{"model": "image super-resolution model", "train_examples": 42238, "image_size": 40, "task": "super_resolution", "learning_rate": 0.0036, "eps": 1e-08, "epochs": 121.2, "weight_decay": 0.01}
Rows from block 6, named by matrix and row number. Each number is 200 + 30 x the weight over its row's rms, rounded and kept within 0 to 999. All counts start at 0. After the name is the row's rms in percent of the matrix's.
# conv: 3x3 conv (model.blocks.6.conv.weight, 96x96x3x3), inputs 84-95, a 3x3 kernel for each
conv.25,099,154,226,201,174,195,199,257,243,215,222,230,200,214,200,147,214,231,218,163,168,206,178,198,203,193,228,236,190,193,138,152,168,159,190,177,224,190,207,197,168,171,225,229,231,195,212,206,248,201,171,208,195,162,190,172,139,168,225,209,246,183,155,149,192,234,220,202,157,179,206,179,207,204,184,199,222,213,212,260,210,209,225,225,224,199,230,270,221,178,166,148,127,180,149,171,208,185,170,196,173,199,193,214,217,176,235,247,215
conv.26,102,300,186,184,250,166,180,211,206,206,174,221,190,189,190,180,222,227,197,199,215,227,210,221,221,228,229,233,277,233,202,227,216,221,187,248,209,198,210,231,180,193,216,167,208,212,172,171,172,179,159,149,176,182,187,191,230,161,175,218,163,173,199,148,232,205,188,174,162,150,171,156,141,175,217,222,214,236,223,177,211,180,226,227,226,206,239,219,204,231,239,204,217,199,211,223,231,201,176,172,210,210,183,191,197,172,213,204,191
conv.27,100,185,152,175,196,182,184,181,199,172,173,221,176,189,205,171,183,207,196,135,204,250,154,216,259,179,211,215,185,176,202,195,196,159,173,196,153,209,177,177,248,225,217,192,216,230,179,195,188,234,195,176,241,221,166,217,259,216,174,219,164,184,242,180,217,232,192,230,225,209,237,207,192,241,223,212,189,196,229,159,216,207,196,201,202,239,209,218,248,222,181,211,205,242,206,187,207,247,242,257,176,194,199,218,199,190,220,213,195
conv.28,099,305,261,198,213,214,250,210,164,150,182,179,211,197,219,195,242,139,187,229,186,305,214,218,223,243,194,232,226,231,238,215,237,214,189,170,182,195,184,162,253,172,191,172,209,217,199,217,188,170,211,212,178,178,177,231,210,191,182,166,203,219,221,179,142,188,204,260,248,210,190,157,170,203,194,207,179,185,232,176,228,249,168,205,208,237,191,200,189,240,205,234,213,162,186,231,162,197,225,220,198,272,259,209,250,232,204,165,202
conv.29,099,149,193,179,237,225,224,159,204,227,208,133,164,213,194,218,227,205,195,251,204,244,265,188,219,233,186,220,220,208,200,207,188,193,225,227,213,215,210,221,193,209,190,139,168,155,216,185,150,253,210,199,168,172,152,189,212,273,208,170,154,245,176,153,227,195,203,190,181,185,200,205,202,209,209,223,178,195,214,185,194,176,202,209,199,178,195,183,231,225,223,146,227,209,166,196,175,126,185,186,189,181,201,176,148,189,145,137,186
conv.30,102,176,197,196,199,198,181,182,174,176,124,196,177,181,173,199,194,190,129,220,146,173,207,172,194,167,231,202,133,157,158,206,227,174,130,134,126,217,152,196,182,138,168,163,143,214,199,182,167,208,185,176,143,147,172,251,204,298,212,219,255,215,236,207,168,184,138,207,210,185,212,205,227,158,227,219,192,211,211,234,188,218,171,160,208,159,166,184,210,203,236,182,158,117,185,194,249,163,201,167,189,162,161,164,162,185,115,99,174
conv.31,099,236,180,172,239,205,201,239,203,205,125,161,150,275,160,183,175,142,166,152,161,221,241,216,217,178,215,159,214,212,203,209,229,218,281,231,208,158,217,188,141,212,198,182,247,137,178,157,199,197,146,169,210,194,209,212,230,264,151,256,219,124,170,186,303,254,191,213,157,166,203,140,230,187,229,177,209,258,216,187,191,200,205,126,151,201,273,210,155,157,152,189,228,227,239,192,182,202,195,190,155,177,233,161,170,214,212,229,204
conv.32,103,178,217,230,168,207,224,205,202,220,180,210,203,173,149,170,201,217,220,178,180,169,173,196,143,198,216,180,180,187,220,183,177,165,179,188,211,142,199,185,166,242,193,209,216,244,180,161,197,228,204,299,235,199,241,224,202,194,225,213,237,127,208,210,185,212,213,166,206,221,156,201,222,236,241,227,243,192,144,209,220,187,237,225,256,215,224,219,151,169,225,183,168,201,219,200,163,217,206,232,213,206,220,227,224,221,205,198,205
conv.33,091,231,220,217,197,209,213,194,202,203,173,182,206,160,257,179,257,232,201,195,159,206,170,167,173,153,180,147,227,204,206,187,161,182,191,195,204,202,209,222,223,181,244,247,208,212,191,217,228,250,251,202,208,189,183,206,221,187,184,186,221,250,227,211,200,169,183,315,271,186,334,271,211,190,193,239,179,177,131,201,229,174,135,187,136,204,190,175,223,245,209,262,229,177,216,207,198,215,254,205,190,205,188,216,265,242,239,250,256
conv.34,101,225,242,209,166,178,124,222,243,222,189,145,210,203,139,179,204,222,185,233,193,155,167,169,170,190,165,201,205,215,259,201,195,191,251,231,219,190,192,198,269,211,211,213,154,177,265,183,183,196,228,284,155,212,297,221,192,212,165,177,201,195,216,228,196,221,230,184,181,179,228,198,175,170,150,223,179,178,163,221,171,180,214,207,215,209,226,228,232,212,231,208,155,210,218,178,187,220,224,149,192,157,155,225,225,237,189,157,186
conv.35,102,237,187,203,203,214,232,213,222,175,190,176,243,239,199,207,199,248,237,192,203,199,203,193,161,218,180,207,197,223,221,171,194,205,210,193,183,226,293,114,151,211,175,229,213,203,142,203,226,190,201,207,155,147,208,194,235,179,204,228,214,203,198,203,169,166,193,163,176,197,168,185,199,199,191,170,190,196,215,117,191,206,177,229,199,139,209,194,165,224,217,258,194,205,231,191,240,269,200,188,194,227,232,204,232,195,182,193,200
conv.36,096,260,212,243,228,208,248,165,179,165,165,220,218,137,253,168,205,256,194,115,197,139,147,203,175,176,250,174,140,201,191,200,214,222,206,224,182,242,162,194,212,151,150,211,173,142,242,217,237,215,208,267,192,204,215,215,164,182,197,148,246,190,155,207,192,231,226,232,220,198,256,237,216,205,125,143,199,214,196,217,219,195,181,194,228,234,199,284,223,206,235,211,183,203,203,181,155,201,227,228,232,235,241,190,200,224,227,238,265
conv.37,101,157,177,196,209,189,194,217,248,257,225,162,209,195,196,214,198,218,219,255,226,242,232,174,186,229,193,261,207,234,224,171,200,217,229,198,206,242,211,237,216,202,229,183,161,214,202,141,162,212,195,174,207,210,213,190,207,240,185,232,232,106,195,206,167,183,246,192,232,292,232,231,237,161,205,235,182,194,202,179,135,195,85,145,168,153,185,145,180,206,203,237,241,211,216,238,225,192,210,211,195,176,176,197,199,153,187,210,167
conv.38,099,134,241,191,167,247,171,181,217,171,136,161,203,197,184,191,207,176,208,220,215,245,207,156,171,200,159,167,233,234,267,207,181,199,117,203,150,115,164,148,204,218,211,164,185,126,224,203,201,214,202,220,256,221,268,198,154,179,215,187,234,188,189,248,213,233,215,194,186,181,224,222,219,218,182,197,241,196,146,212,201,189,173,166,255,197,196,244,182,180,214,255,183,209,209,214,180,201,178,79,211,206,194,167,191,176,218,250,251
conv.39,100,220,160,173,249,216,203,236,189,173,206,177,258,172,176,199,222,232,183,231,188,170,231,182,230,184,212,240,188,149,168,237,225,197,184,206,198,159,243,258,194,221,190,218,138,173,177,149,160,186,198,198,143,205,176,161,143,185,220,195,189,180,226,216,216,238,221,195,235,238,171,207,181,165,133,176,219,203,226,160,236,239,211,169,116,241,213,186,213,249,228,214,242,238,209,170,204,227,243,203,206,175,194,184,158,174,227,195,169
conv.40,098,201,180,183,211,188,224,165,229,210,205,220,156,187,192,163,195,239,122,211,269,207,191,197,201,206,202,207,214,231,239,199,215,259,239,258,268,213,212,239,228,221,266,269,220,280,185,263,204,156,207,198,212,230,221,225,246,236,239,239,176,209,221,207,197,218,186,175,215,192,204,214,155,223,256,266,242,235,266,299,274,254,210,199,189,193,230,185,206,222,202,208,168,153,194,198,219,186,206,176,192,165,211,185,203,218,224,211,218
conv.41,102,202,217,183,176,217,203,158,191,224,199,201,205,158,204,222,122,166,144,150,176,235,139,173,225,236,175,187,252,231,172,260,246,202,230,276,236,181,236,173,146,172,245,148,134,216,173,195,202,165,199,192,214,206,194,170,175,160,175,186,231,199,184,210,214,179,210,217,192,196,217,210,215,268,221,169,243,234,218,167,256,219,232,231,207,198,171,161,233,219,146,150,190,195,187,181,232,168,227,244,196,201,176,247,254,225,196,208,179
conv.42,103,277,218,226,210,165,214,226,183,203,160,196,114,198,199,166,214,200,197,192,215,250,184,228,242,161,170,207,194,184,211,246,198,167,180,202,166,190,226,229,174,213,249,190,190,219,191,149,166,91,162,277,160,188,259,227,192,188,224,197,201,209,193,187,161,147,75,176,169,140,170,173,179,248,253,175,224,194,155,214,190,165,248,191,185,194,166,211,214,192,244,206,221,212,191,194,201,208,222,194,204,203,217,171,182,177,209,215,182
conv.43,103,206,229,197,197,230,188,201,223,161,233,197,132,192,202,197,203,240,224,154,183,174,206,188,179,195,207,189,231,237,196,237,229,187,180,207,189,167,174,184,172,209,235,178,244,219,251,231,188,198,204,180,204,243,207,158,225,199,143,209,206,162,214,220,198,212,191,182,200,187,187,206,199,306,252,222,199,195,192,190,241,243,178,222,179,170,209,223,178,192,186,169,216,219,181,210,180,165,221,245,155,155,118,196,194,177,195,175,172
conv.44,095,184,150,225,180,186,181,192,176,184,220,213,188,232,214,158,159,171,148,212,197,196,210,215,223,220,206,230,176,189,216,186,201,255,143,158,204,193,167,228,181,157,189,167,163,189,189,187,206,166,201,162,203,191,185,209,180,187,193,202,207,188,167,197,220,218,196,173,162,164,158,160,181,171,163,212,262,247,261,215,204,196,186,251,229,226,314,265,197,178,158,215,170,170,224,206,227,196,205,168,184,203,231,193,210,208,253,245,211
conv.45,101,226,248,207,219,206,174,136,166,149,111,173,220,193,195,147,213,217,228,221,236,252,174,216,196,243,226,209,179,242,220,232,243,235,150,174,140,188,215,244,188,183,177,196,183,157,161,222,202,215,208,156,196,230,197,239,257,207,203,228,219,219,214,214,180,231,234,171,170,187,184,215,219,247,159,235,267,228,215,186,181,230,175,131,112,190,206,223,192,179,219,230,198,220,187,199,171,252,211,169,223,151,176,196,147,156,217,198,201
conv.46,104,120,202,233,187,187,222,190,214,213,188,192,233,191,220,233,234,140,213,139,171,143,214,208,199,220,213,234,223,214,169,186,196,173,185,207,218,206,205,147,248,237,226,254,232,229,198,159,212,190,202,237,205,205,249,163,176,112,207,202,189,219,223,186,214,185,221,216,207,195,206,161,137,248,219,159,214,184,199,172,195,159,171,224,187,194,198,195,220,248,221,192,260,260,183,222,217,208,238,253,173,178,178,183,209,205,168,180,212
conv.47,100,178,185,186,156,176,206,179,149,188,151,139,177,190,169,181,172,199,174,165,208,177,192,205,196,181,216,255,203,219,225,115,170,211,227,215,210,169,167,215,195,178,240,246,195,162,159,183,225,163,201,178,217,217,157,250,184,174,192,161,163,122,145,144,184,169,171,188,192,203,219,198,205,204,194,193,244,215,204,229,174,166,200,208,221,233,233,206,221,198,187,174,201,151,188,213,212,175,230,227,204,216,213,211,204,195,221,217,191
conv.48,102,262,193,197,227,208,230,197,133,161,188,185,201,186,193,218,123,171,192,226,258,235,207,216,185,260,220,173,176,183,155,165,144,181,103,94,101,247,156,147,204,126,193,173,195,163,197,193,209,183,156,183,224,189,218,213,207,201,218,241,201,220,217,209,210,186,197,196,147,177,192,203,195,152,192,245,151,215,259,161,218,221,177,194,238,147,192,169,240,203,182,191,205,206,205,192,228,218,184,188,240,193,200,197,194,198,182,194,186
conv.49,101,202,211,179,205,238,210,168,190,235,120,210,204,249,222,232,190,201,170,239,154,214,164,175,197,194,189,211,220,181,173,222,210,210,233,226,185,159,167,202,240,231,190,177,135,144,142,194,176,152,201,189,193,186,198,215,178,161,192,188,130,198,204,213,201,202,210,208,196,205,225,211,193,195,185,217,162,204,209,190,220,221,195,200,247,207,200,191,176,171,210,202,211,140,218,147,178,178,205,158,161,185,223,197,250,244,188,209,226
conv.50,099,212,171,203,210,201,208,207,139,150,234,184,187,240,185,210,212,211,226,170,193,192,210,206,203,227,167,212,178,253,238,197,240,207,181,217,181,153,156,229,163,182,207,165,154,201,246,172,199,189,179,192,210,154,181,172,172,197,187,210,199,229,253,198,219,202,208,215,188,233,203,206,217,198,173,251,178,229,279,211,211,256,167,238,259,182,229,212,231,202,222,141,78,241,223,156,192,253,167,213,197,202,216,204,193,194,212,184,188
conv.51,102,223,227,224,216,184,232,215,201,194,170,195,234,183,204,198,207,225,164,205,229,205,193,219,212,244,241,246,233,149,172,168,177,219,269,224,258,165,191,213,144,193,250,157,175,186,238,204,191,317,191,126,210,225,197,192,161,172,189,187,170,206,205,150,122,106,174,203,204,204,198,166,192,222,201,195,131,201,197,175,205,155,211,159,204,190,156,192,191,222,197,252,202,195,213,192,191,197,197,259,240,194,236,219,148,219,195,158,216
conv.52,103,178,215,219,164,203,217,195,222,235,245,223,160,210,170,139,222,191,184,246,248,258,173,197,151,160,249,219,197,192,215,217,230,225,162,244,199,186,222,172,183,169,159,147,217,188,218,187,210,200,183,188,206,166,174,185,173,225,199,206,240,162,231,252,209,197,161,200,177,180,193,202,195,196,203,224,211,217,255,204,204,234,192,164,219,179,213,246,216,206,222,223,96,164,223,155,177,221,184,167,206,190,163,216,209,184,229,202,200
conv.53,102,229,174,164,213,211,186,227,196,156,190,192,160,265,219,182,228,195,172,187,189,166,266,213,134,252,146,158,206,193,158,229,240,197,224,241,201,173,155,136,223,176,198,182,213,201,216,193,188,213,188,185,199,163,150,168,241,228,194,214,196,239,262,151,199,230,222,233,215,183,222,202,212,189,210,152,174,190,188,206,224,138,222,237,210,182,193,220,223,188,210,242,168,139,241,215,187,222,134,179,167,173,180,211,168,182,212,184,208
conv.54,102,195,256,198,220,208,260,239,221,225,233,136,205,163,197,234,148,232,191,214,205,223,216,188,190,214,160,178,242,206,229,190,200,208,180,194,171,128,218,219,172,174,166,128,189,217,194,162,188,204,161,193,226,157,201,274,214,179,227,162,156,231,199,150,202,197,224,174,216,241,201,174,187,164,168,142,243,184,166,228,171,202,222,245,233,218,193,204,204,209,242,240,270,206,273,230,214,279,224,202,235,210,200,237,222,192,181,167,173
conv.55,094,187,177,175,206,207,213,127,189,210,156,177,217,186,217,196,208,187,127,248,182,211,244,206,269,233,191,220,196,195,202,165,207,201,220,199,158,173,176,213,226,192,185,205,213,235,211,203,213,220,197,180,191,192,208,192,227,190,178,188,179,205,278,245,216,235,236,258,339,291,213,233,231,163,208,229,213,229,216,234,228,203,140,211,165,258,224,176,214,231,253,213,196,190,164,161,197,164,138,140,209,229,197,205,225,209,244,197,173
conv.56,098,157,206,247,163,175,196,195,209,188,152,184,233,212,180,207,242,195,212,199,225,229,180,191,200,204,214,183,157,181,159,181,235,229,197,231,241,179,192,155,174,260,195,220,236,197,150,172,248,171,176,194,165,156,183,186,157,186,178,199,171,161,176,139,185,214,201,192,207,219,192,188,201,161,210,246,171,151,234,227,174,184,238,221,224,194,225,218,194,178,180,181,210,235,201,193,244,192,222,253,184,197,204,193,201,198,200,200,174
conv.57,089,240,211,187,195,243,203,215,180,211,222,213,135,207,204,226,190,223,199,220,238,201,190,184,198,175,203,232,216,194,226,207,220,218,199,226,217,187,205,183,216,217,239,145,122,219,220,216,183,223,208,190,204,182,187,183,258,226,177,215,216,228,196,192,225,183,192,185,163,157,285,349,294,218,202,198,225,178,190,233,199,181,142,194,206,199,143,152,147,193,173,140,218,258,187,213,168,201,190,202,308,310,236,190,203,178,243,241,247
conv.58,098,178,218,194,192,217,201,237,199,179,198,182,184,237,191,208,134,83,170,197,153,219,238,244,222,226,198,185,222,177,150,267,261,259,192,187,176,195,266,218,208,238,233,205,206,214,248,223,165,210,187,187,194,157,188,159,208,200,189,197,198,190,225,194,237,214,185,206,231,186,165,172,199,191,224,232,171,205,193,179,179,233,161,218,229,235,207,201,235,225,229,231,179,223,177,228,227,207,172,174,148,198,210,202,235,225,153,193,173
conv.59,097,212,234,232,222,196,218,226,224,191,176,186,188,223,212,238,223,279,196,257,232,236,209,176,196,182,171,173,216,227,211,213,222,222,167,166,151,231,146,166,178,185,228,210,216,204,201,150,165,194,193,194,150,178,188,238,228,147,267,244,173,192,178,179,140,188,233,190,223,258,256,247,221,247,202,214,213,205,234,253,211,200,194,187,228,145,220,193,179,161,186,205,241,153,232,155,131,188,160,163,213,135,145,199,122,157,243,229,196
conv.60,098,205,201,185,210,204,187,185,167,122,190,169,155,221,168,134,175,181,181,198,145,242,214,194,225,243,201,174,237,195,231,220,200,190,163,190,203,199,189,196,228,223,224,230,267,218,175,177,213,226,209,231,177,187,139,221,188,216,197,212,209,207,218,201,206,219,186,206,169,158,195,181,174,277,182,199,239,184,168,185,209,207,214,167,220,203,201,235,166,218,180,155,138,151,175,171,160,198,195,203,155,181,222,190,204,243,179,224,240
conv.61,100,212,202,231,187,222,193,139,212,183,178,212,222,227,169,212,229,238,226,229,177,163,206,160,209,198,215,214,164,217,181,163,181,145,191,169,193,275,194,233,267,279,199,209,195,214,160,163,143,143,212,155,163,189,172,158,190,202,186,181,178,202,207,188,188,173,159,185,206,204,201,195,179,193,203,210,159,191,242,216,249,210,184,150,148,164,175,141,139,186,197,227,238,225,230,178,224,175,180,226,227,215,220,234,192,216,195,184,186
conv.62,101,164,134,139,185,197,189,183,163,221,178,208,247,197,212,200,201,203,131,229,219,231,205,241,196,162,231,186,204,218,194,165,180,222,199,197,227,234,236,214,203,179,197,172,221,246,189,210,206,188,215,242,262,219,280,196,231,231,218,243,197,176,211,202,173,227,213,170,209,188,155,178,169,202,170,188,234,191,205,173,183,217,234,190,185,205,221,243,210,197,250,153,172,125,232,222,217,110,170,153,178,122,167,169,111,160,227,209,241
conv.63,098,193,212,197,194,204,199,231,209,170,157,178,182,229,280,163,203,189,201,207,210,138,167,238,171,167,178,144,184,231,227,191,191,198,195,198,204,222,183,214,206,206,167,230,235,185,212,163,185,202,209,149,186,237,200,222,180,194,235,215,272,258,191,186,168,272,210,192,219,209,213,205,234,232,162,192,188,174,238,176,163,170,195,185,189,183,197,288,212,184,208,234,189,166,215,231,207,228,177,240,159,115,201,180,146,182,168,226,202
conv.64,099,160,166,170,173,187,138,174,206,181,164,200,238,194,213,243,205,235,250,136,174,174,190,215,210,194,190,181,219,183,141,228,212,190,233,199,181,232,201,187,223,229,200,219,190,165,202,204,172,167,203,128,157,191,160,237,193,150,256,213,155,231,215,151,189,195,167,200,207,199,203,204,205,186,236,251,180,210,232,197,188,193,226,215,183,217,219,199,239,213,193,153,219,216,177,206,226,193,213,217,216,216,200,220,223,200,201,196,175
conv.65,090,229,210,224,220,171,180,148,169,223,195,163,220,210,218,273,160,296,182,218,185,170,228,213,209,206,208,222,213,186,231,231,217,225,181,166,187,159,141,205,193,254,186,210,183,181,167,187,159,220,251,219,168,235,207,213,140,188,229,175,181,198,164,207,192,227,219,175,280,284,172,290,230,179,187,230,198,191,197,235,184,181,243,212,220,229,290,237,236,193,239,201,219,213,297,183,181,224,193,237,191,189,208,209,237,271,189,223,209
conv.66,100,247,193,180,262,170,207,273,178,183,225,181,154,164,198,177,169,202,199,168,205,253,185,191,206,200,158,197,268,188,145,206,220,214,87,177,208,167,137,183,214,168,189,288,177,199,128,206,214,309,252,174,312,225,148,185,202,198,231,209,165,168,205,172,204,205,203,229,204,166,224,200,184,216,233,251,230,232,254,206,196,237,246,225,211,233,202,192,210,205,197,216,188,188,176,232,229,226,186,217,201,181,182,221,219,203,214,215,215
conv.67,098,205,206,234,195,229,191,197,185,138,202,210,170,232,216,194,172,160,160,137,228,191,144,224,213,197,208,247,219,204,173,277,281,236,178,169,172,138,224,231,172,264,222,91,200,207,158,196,227,171,210,188,156,186,169,219,217,178,187,225,196,215,237,237,261,237,207,265,246,199,226,209,198,205,237,168,226,231,173,230,217,139,209,135,109,207,184,199,194,190,208,196,185,167,184,186,237,204,182,200,138,171,201,205,212,210,143,156,165
conv.68,101,187,233,181,146,211,198,211,225,243,130,186,217,220,214,239,214,218,222,182,187,204,213,224,227,202,213,198,218,231,213,203,201,232,242,227,257,244,258,212,200,215,182,154,222,198,244,198,206,194,184,142,156,162,149,258,201,160,247,222,169,189,175,186,171,205,233,210,217,243,237,214,219,213,181,246,211,151,191,205,256,190,193,180,181,197,235,242,198,173,226,164,181,204,198,200,204,202,235,202,154,186,205,224,231,239,217,237,240
conv.69,093,167,207,166,180,195,168,199,176,201,259,233,232,204,213,219,150,171,213,200,214,200,206,196,202,241,195,174,212,169,97,251,173,185,260,209,193,157,189,174,177,189,192,257,248,230,244,192,182,193,185,214,200,206,220,194,225,245,211,221,225,232,237,210,221,211,214,187,170,178,180,203,200,174,225,234,157,203,236,184,169,196,210,228,288,215,251,282,258,244,226,172,218,188,219,234,259,226,237,216,185,197,185,209,253,233,210,256,236
conv.70,101,219,180,183,225,197,201,227,236,196,206,158,241,184,218,156,220,174,183,203,201,218,153,194,149,187,232,224,186,239,193,213,250,230,154,212,191,195,186,198,201,162,196,198,147,117,180,179,205,199,211,176,184,200,149,162,237,191,204,217,150,167,156,174,227,237,187,172,170,185,204,186,172,185,161,189,210,157,206,150,193,173,214,232,182,191,172,220,186,186,169,198,246,206,164,218,230,163,122,205,187,191,189,180,181,183,185,190,193
conv.71,103,187,179,231,139,187,195,200,241,258,213,195,221,214,196,236,156,187,190,220,214,232,205,219,208,236,266,212,168,217,196,223,256,216,223,249,214,241,190,219,199,196,199,205,182,258,231,202,224,206,221,210,231,203,209,150,172,201,177,191,218,179,210,236,219,201,180,228,242,212,211,185,177,156,208,187,164,115,205,214,217,178,177,194,217,205,218,176,189,206,212,174,191,184,211,191,225,181,238,233,179,210,241,215,214,204,183,194,182
conv.72,100,133,112,178,128,186,215,149,168,164,213,248,260,233,209,200,190,188,189,212,198,170,211,195,222,199,216,264,202,151,171,210,195,177,207,171,190,205,212,206,211,188,189,184,247,226,255,204,143,160,249,185,202,233,254,225,180,183,230,199,159,243,196,154,214,209,179,186,171,201,177,192,192,186,244,249,177,208,218,202,246,226,198,202,213,222,240,226,223,198,189,182,193,182,213,216,173,196,201,197,139,174,205,166,170,196,215,191,206
conv.73,102,239,196,265,207,191,203,266,211,171,195,235,196,201,210,135,203,212,159,277,232,206,209,186,214,170,182,199,213,201,182,169,158,110,209,171,133,194,209,231,205,210,204,144,210,171,155,197,262,164,215,310,212,205,203,154,218,279,186,196,194,189,227,192,234,193,192,229,194,185,194,179,187,226,196,190,166,195,194,186,216,229,166,144,173,201,189,149,148,198,138,273,236,206,231,211,154,238,191,184,195,210,222,171,157,225,191,188,232
conv.74,103,215,156,178,158,144,168,228,200,197,206,185,189,242,235,192,241,237,219,216,192,220,197,175,205,187,121,143,194,210,193,170,192,199,222,217,238,205,201,207,235,176,186,279,237,171,197,237,205,195,212,129,187,180,157,182,196,199,183,198,172,211,206,163,146,218,221,224,218,209,209,207,204,148,185,235,182,185,208,143,180,199,206,184,200,108,187,226,105,187,209,173,146,178,201,198,234,207,234,239,200,197,197,226,197,225,241,210,233
conv.75,104,222,242,191,195,245,211,151,217,172,194,194,251,199,212,224,198,229,204,200,219,159,227,227,228,162,198,191,169,172,210,190,221,233,223,236,198,197,257,223,224,162,183,223,177,231,183,181,182,156,178,191,140,173,201,213,198,184,202,191,160,231,178,147,190,189,191,168,200,203,164,179,182,248,272,246,148,193,221,193,172,191,197,227,162,205,196,195,172,185,206,204,199,194,203,174,164,237,190,218,197,182,207,217,201,216,211,187,200
conv.76,102,191,129,149,201,166,185,228,217,228,187,220,227,209,192,203,228,238,138,163,188,190,209,231,195,248,280,236,206,232,227,185,188,220,213,201,215,165,149,193,158,195,174,209,212,215,195,200,172,191,203,214,157,167,149,231,202,169,214,178,173,195,191,173,177,197,192,192,218,224,170,193,203,213,223,245,207,193,242,234,212,169,192,232,248,154,150,188,195,181,199,194,195,184,215,202,191,194,150,150,198,192,207,204,178,201,200,151,133
conv.77,101,264,197,168,183,229,210,159,169,206,147,192,248,198,205,198,230,239,194,187,214,267,217,206,212,169,178,175,235,206,194,130,142,158,114,187,173,183,168,192,203,169,209,235,199,185,165,204,175,163,161,216,228,191,221,213,169,171,227,183,184,234,195,198,205,207,162,202,183,180,215,204,200,180,210,250,157,184,176,197,158,231,230,213,216,196,230,198,175,195,222,226,193,266,202,166,185,191,248,218,232,230,187,213,231,182,252,235,216
conv.78,101,147,158,222,189,179,225,207,220,206,218,181,204,190,234,216,136,228,204,140,209,182,175,225,161,164,192,167,227,248,183,196,198,180,199,176,171,202,203,225,191,214,194,206,189,214,138,162,214,188,181,204,236,165,137,208,176,169,259,229,189,217,194,150,190,176,237,200,185,196,139,141,202,210,238,207,205,213,227,235,205,148,196,187,234,224,216,235,267,215,207,165,168,145,212,178,205,185,195,171,220,192,222,228,218,215,212,222,189
conv.79,102,180,251,240,144,204,242,148,209,200,181,230,247,155,211,187,203,174,209,165,105,96,201,203,151,203,220,181,174,206,145,194,212,132,206,209,146,185,221,227,217,209,182,182,210,226,193,205,221,172,188,196,211,201,203,179,193,152,205,198,165,234,214,179,206,177,202,224,198,185,200,172,143,163,149,185,212,202,203,204,203,197,174,168,192,220,187,193,231,218,197,215,224,222,208,224,232,219,232,210,184,202,165,181,184,182,216,190,184
conv.80,100,173,214,250,177,190,199,173,222,197,242,213,180,255,156,165,206,169,170,203,179,173,208,192,199,177,214,233,225,187,187,223,198,213,235,241,254,214,206,197,188,202,212,191,212,237,228,205,213,219,208,230,186,185,242,183,143,221,232,192,216,194,192,232,214,191,195,214,195,224,200,163,196,120,150,175,181,214,208,255,235,168,168,198,205,205,244,188,226,214,215,201,218,195,221,160,158,201,205,234,153,179,178,166,189,198,163,199,163
conv.81,101,245,193,184,216,179,168,218,209,258,224,184,178,193,131,159,198,182,234,224,221,280,212,196,235,196,216,205,190,199,232,192,207,228,241,260,269,148,205,153,179,185,221,190,173,235,227,181,168,230,200,225,228,211,268,190,225,191,164,172,178,198,197,229,192,179,195,178,180,251,185,205,236,157,216,223,198,219,223,182,203,197,227,197,164,229,163,153,192,155,149,202,244,244,201,226,189,227,240,174,181,206,204,204,217,199,208,178,145
conv.82,102,159,208,178,182,218,208,202,217,171,197,220,176,227,222,198,167,195,189,139,169,135,190,224,241,204,217,217,170,193,176,161,162,194,247,217,212,218,224,196,212,209,219,132,237,220,188,187,203,168,150,182,177,155,146,296,218,190,244,211,211,182,190,224,192,199,205,222,216,221,237,222,216,165,180,248,168,168,205,229,168,103,222,190,213,203,202,222,211,179,221,188,189,170,204,226,214,206,208,212,218,204,221,209,219,212,215,234,240
conv.83,102,205,202,168,182,188,193,182,206,261,179,219,230,163,199,254,126,93,172,212,134,141,190,190,168,177,209,163,224,205,206,190,186,195,154,130,130,169,159,158,283,178,195,200,153,157,197,240,180,198,223,257,205,206,243,196,179,166,223,185,217,234,199,255,121,185,188,183,205,201,172,161,144,180,164,191,208,171,161,192,185,194,180,182,211,188,169,220,195,165,148,212,217,190,136,154,169,173,194,207,169,201,174,199,233,194,190,236,226
conv.84,104,199,218,232,121,147,212,119,136,192,235,181,158,141,179,187,194,200,215,177,209,253,173,207,274,196,251,221,204,191,213,200,162,201,172,200,171,189,265,177,201,204,174,132,198,157,166,166,112,182,189,164,206,214,179,239,150,194,243,203,207,252,208,195,208,207,222,205,199,222,213,212,201,214,171,243,262,194,200,198,198,214,208,227,234,219,209,211,227,188,228,199,210,179,187,208,193,139,183,208,198,193,156,168,172,168,221,171,152
conv.85,103,220,140,168,223,177,210,208,179,210,186,205,221,234,201,212,195,173,194,238,190,187,185,165,202,256,259,273,243,206,252,166,176,235,272,256,293,209,241,193,258,184,186,194,197,234,164,202,220,162,181,203,186,157,177,164,198,190,160,190,213,222,241,218,170,184,185,190,182,165,186,172,185,217,184,170,210,192,193,207,155,201,235,177,169,205,156,151,197,202,204,260,218,185,234,191,186,233,201,256,213,203,219,230,187,182,258,200,191
conv.86,102,222,188,192,245,214,218,190,168,151,171,210,183,191,233,217,182,217,203,227,236,196,197,200,193,222,229,220,157,174,158,171,166,135,206,155,175,226,197,214,217,220,213,169,191,196,246,219,229,182,197,226,190,224,220,233,195,210,204,209,200,212,210,197,139,182,192,177,186,189,215,199,198,242,195,185,161,147,177,256,256,241,176,169,144,176,180,206,230,200,199,117,175,180,146,223,219,193,185,203,202,201,209,198,180,183,170,178,191
conv.87,101,261,203,208,206,185,213,174,196,155,206,220,169,201,196,196,176,189,202,175,214,310,204,184,190,246,209,229,179,140,154,185,216,199,112,124,155,240,246,127,185,184,177,171,203,204,216,166,137,179,184,155,221,225,189,208,248,181,142,206,176,207,194,199,195,205,209,180,208,186,199,205,186,209,207,270,214,200,255,176,218,239,189,244,280,198,215,214,175,206,210,177,200,225,196,192,210,235,187,173,194,211,207,178,199,185,182,174,201
conv.88,101,219,245,228,235,217,195,201,181,162,160,188,155,235,188,219,171,154,177,202,213,200,193,199,189,227,224,199,124,194,193,203,221,200,172,199,177,219,203,184,175,217,242,155,181,169,187,257,197,161,220,183,188,221,145,202,202,155,220,165,142,300,239,215,196,223,191,199,171,190,217,209,204,164,226,190,247,233,161,206,223,215,195,181,220,211,227,233,215,193,221,162,244,231,182,204,192,149,201,190,198,179,211,197,185,203,257,190,189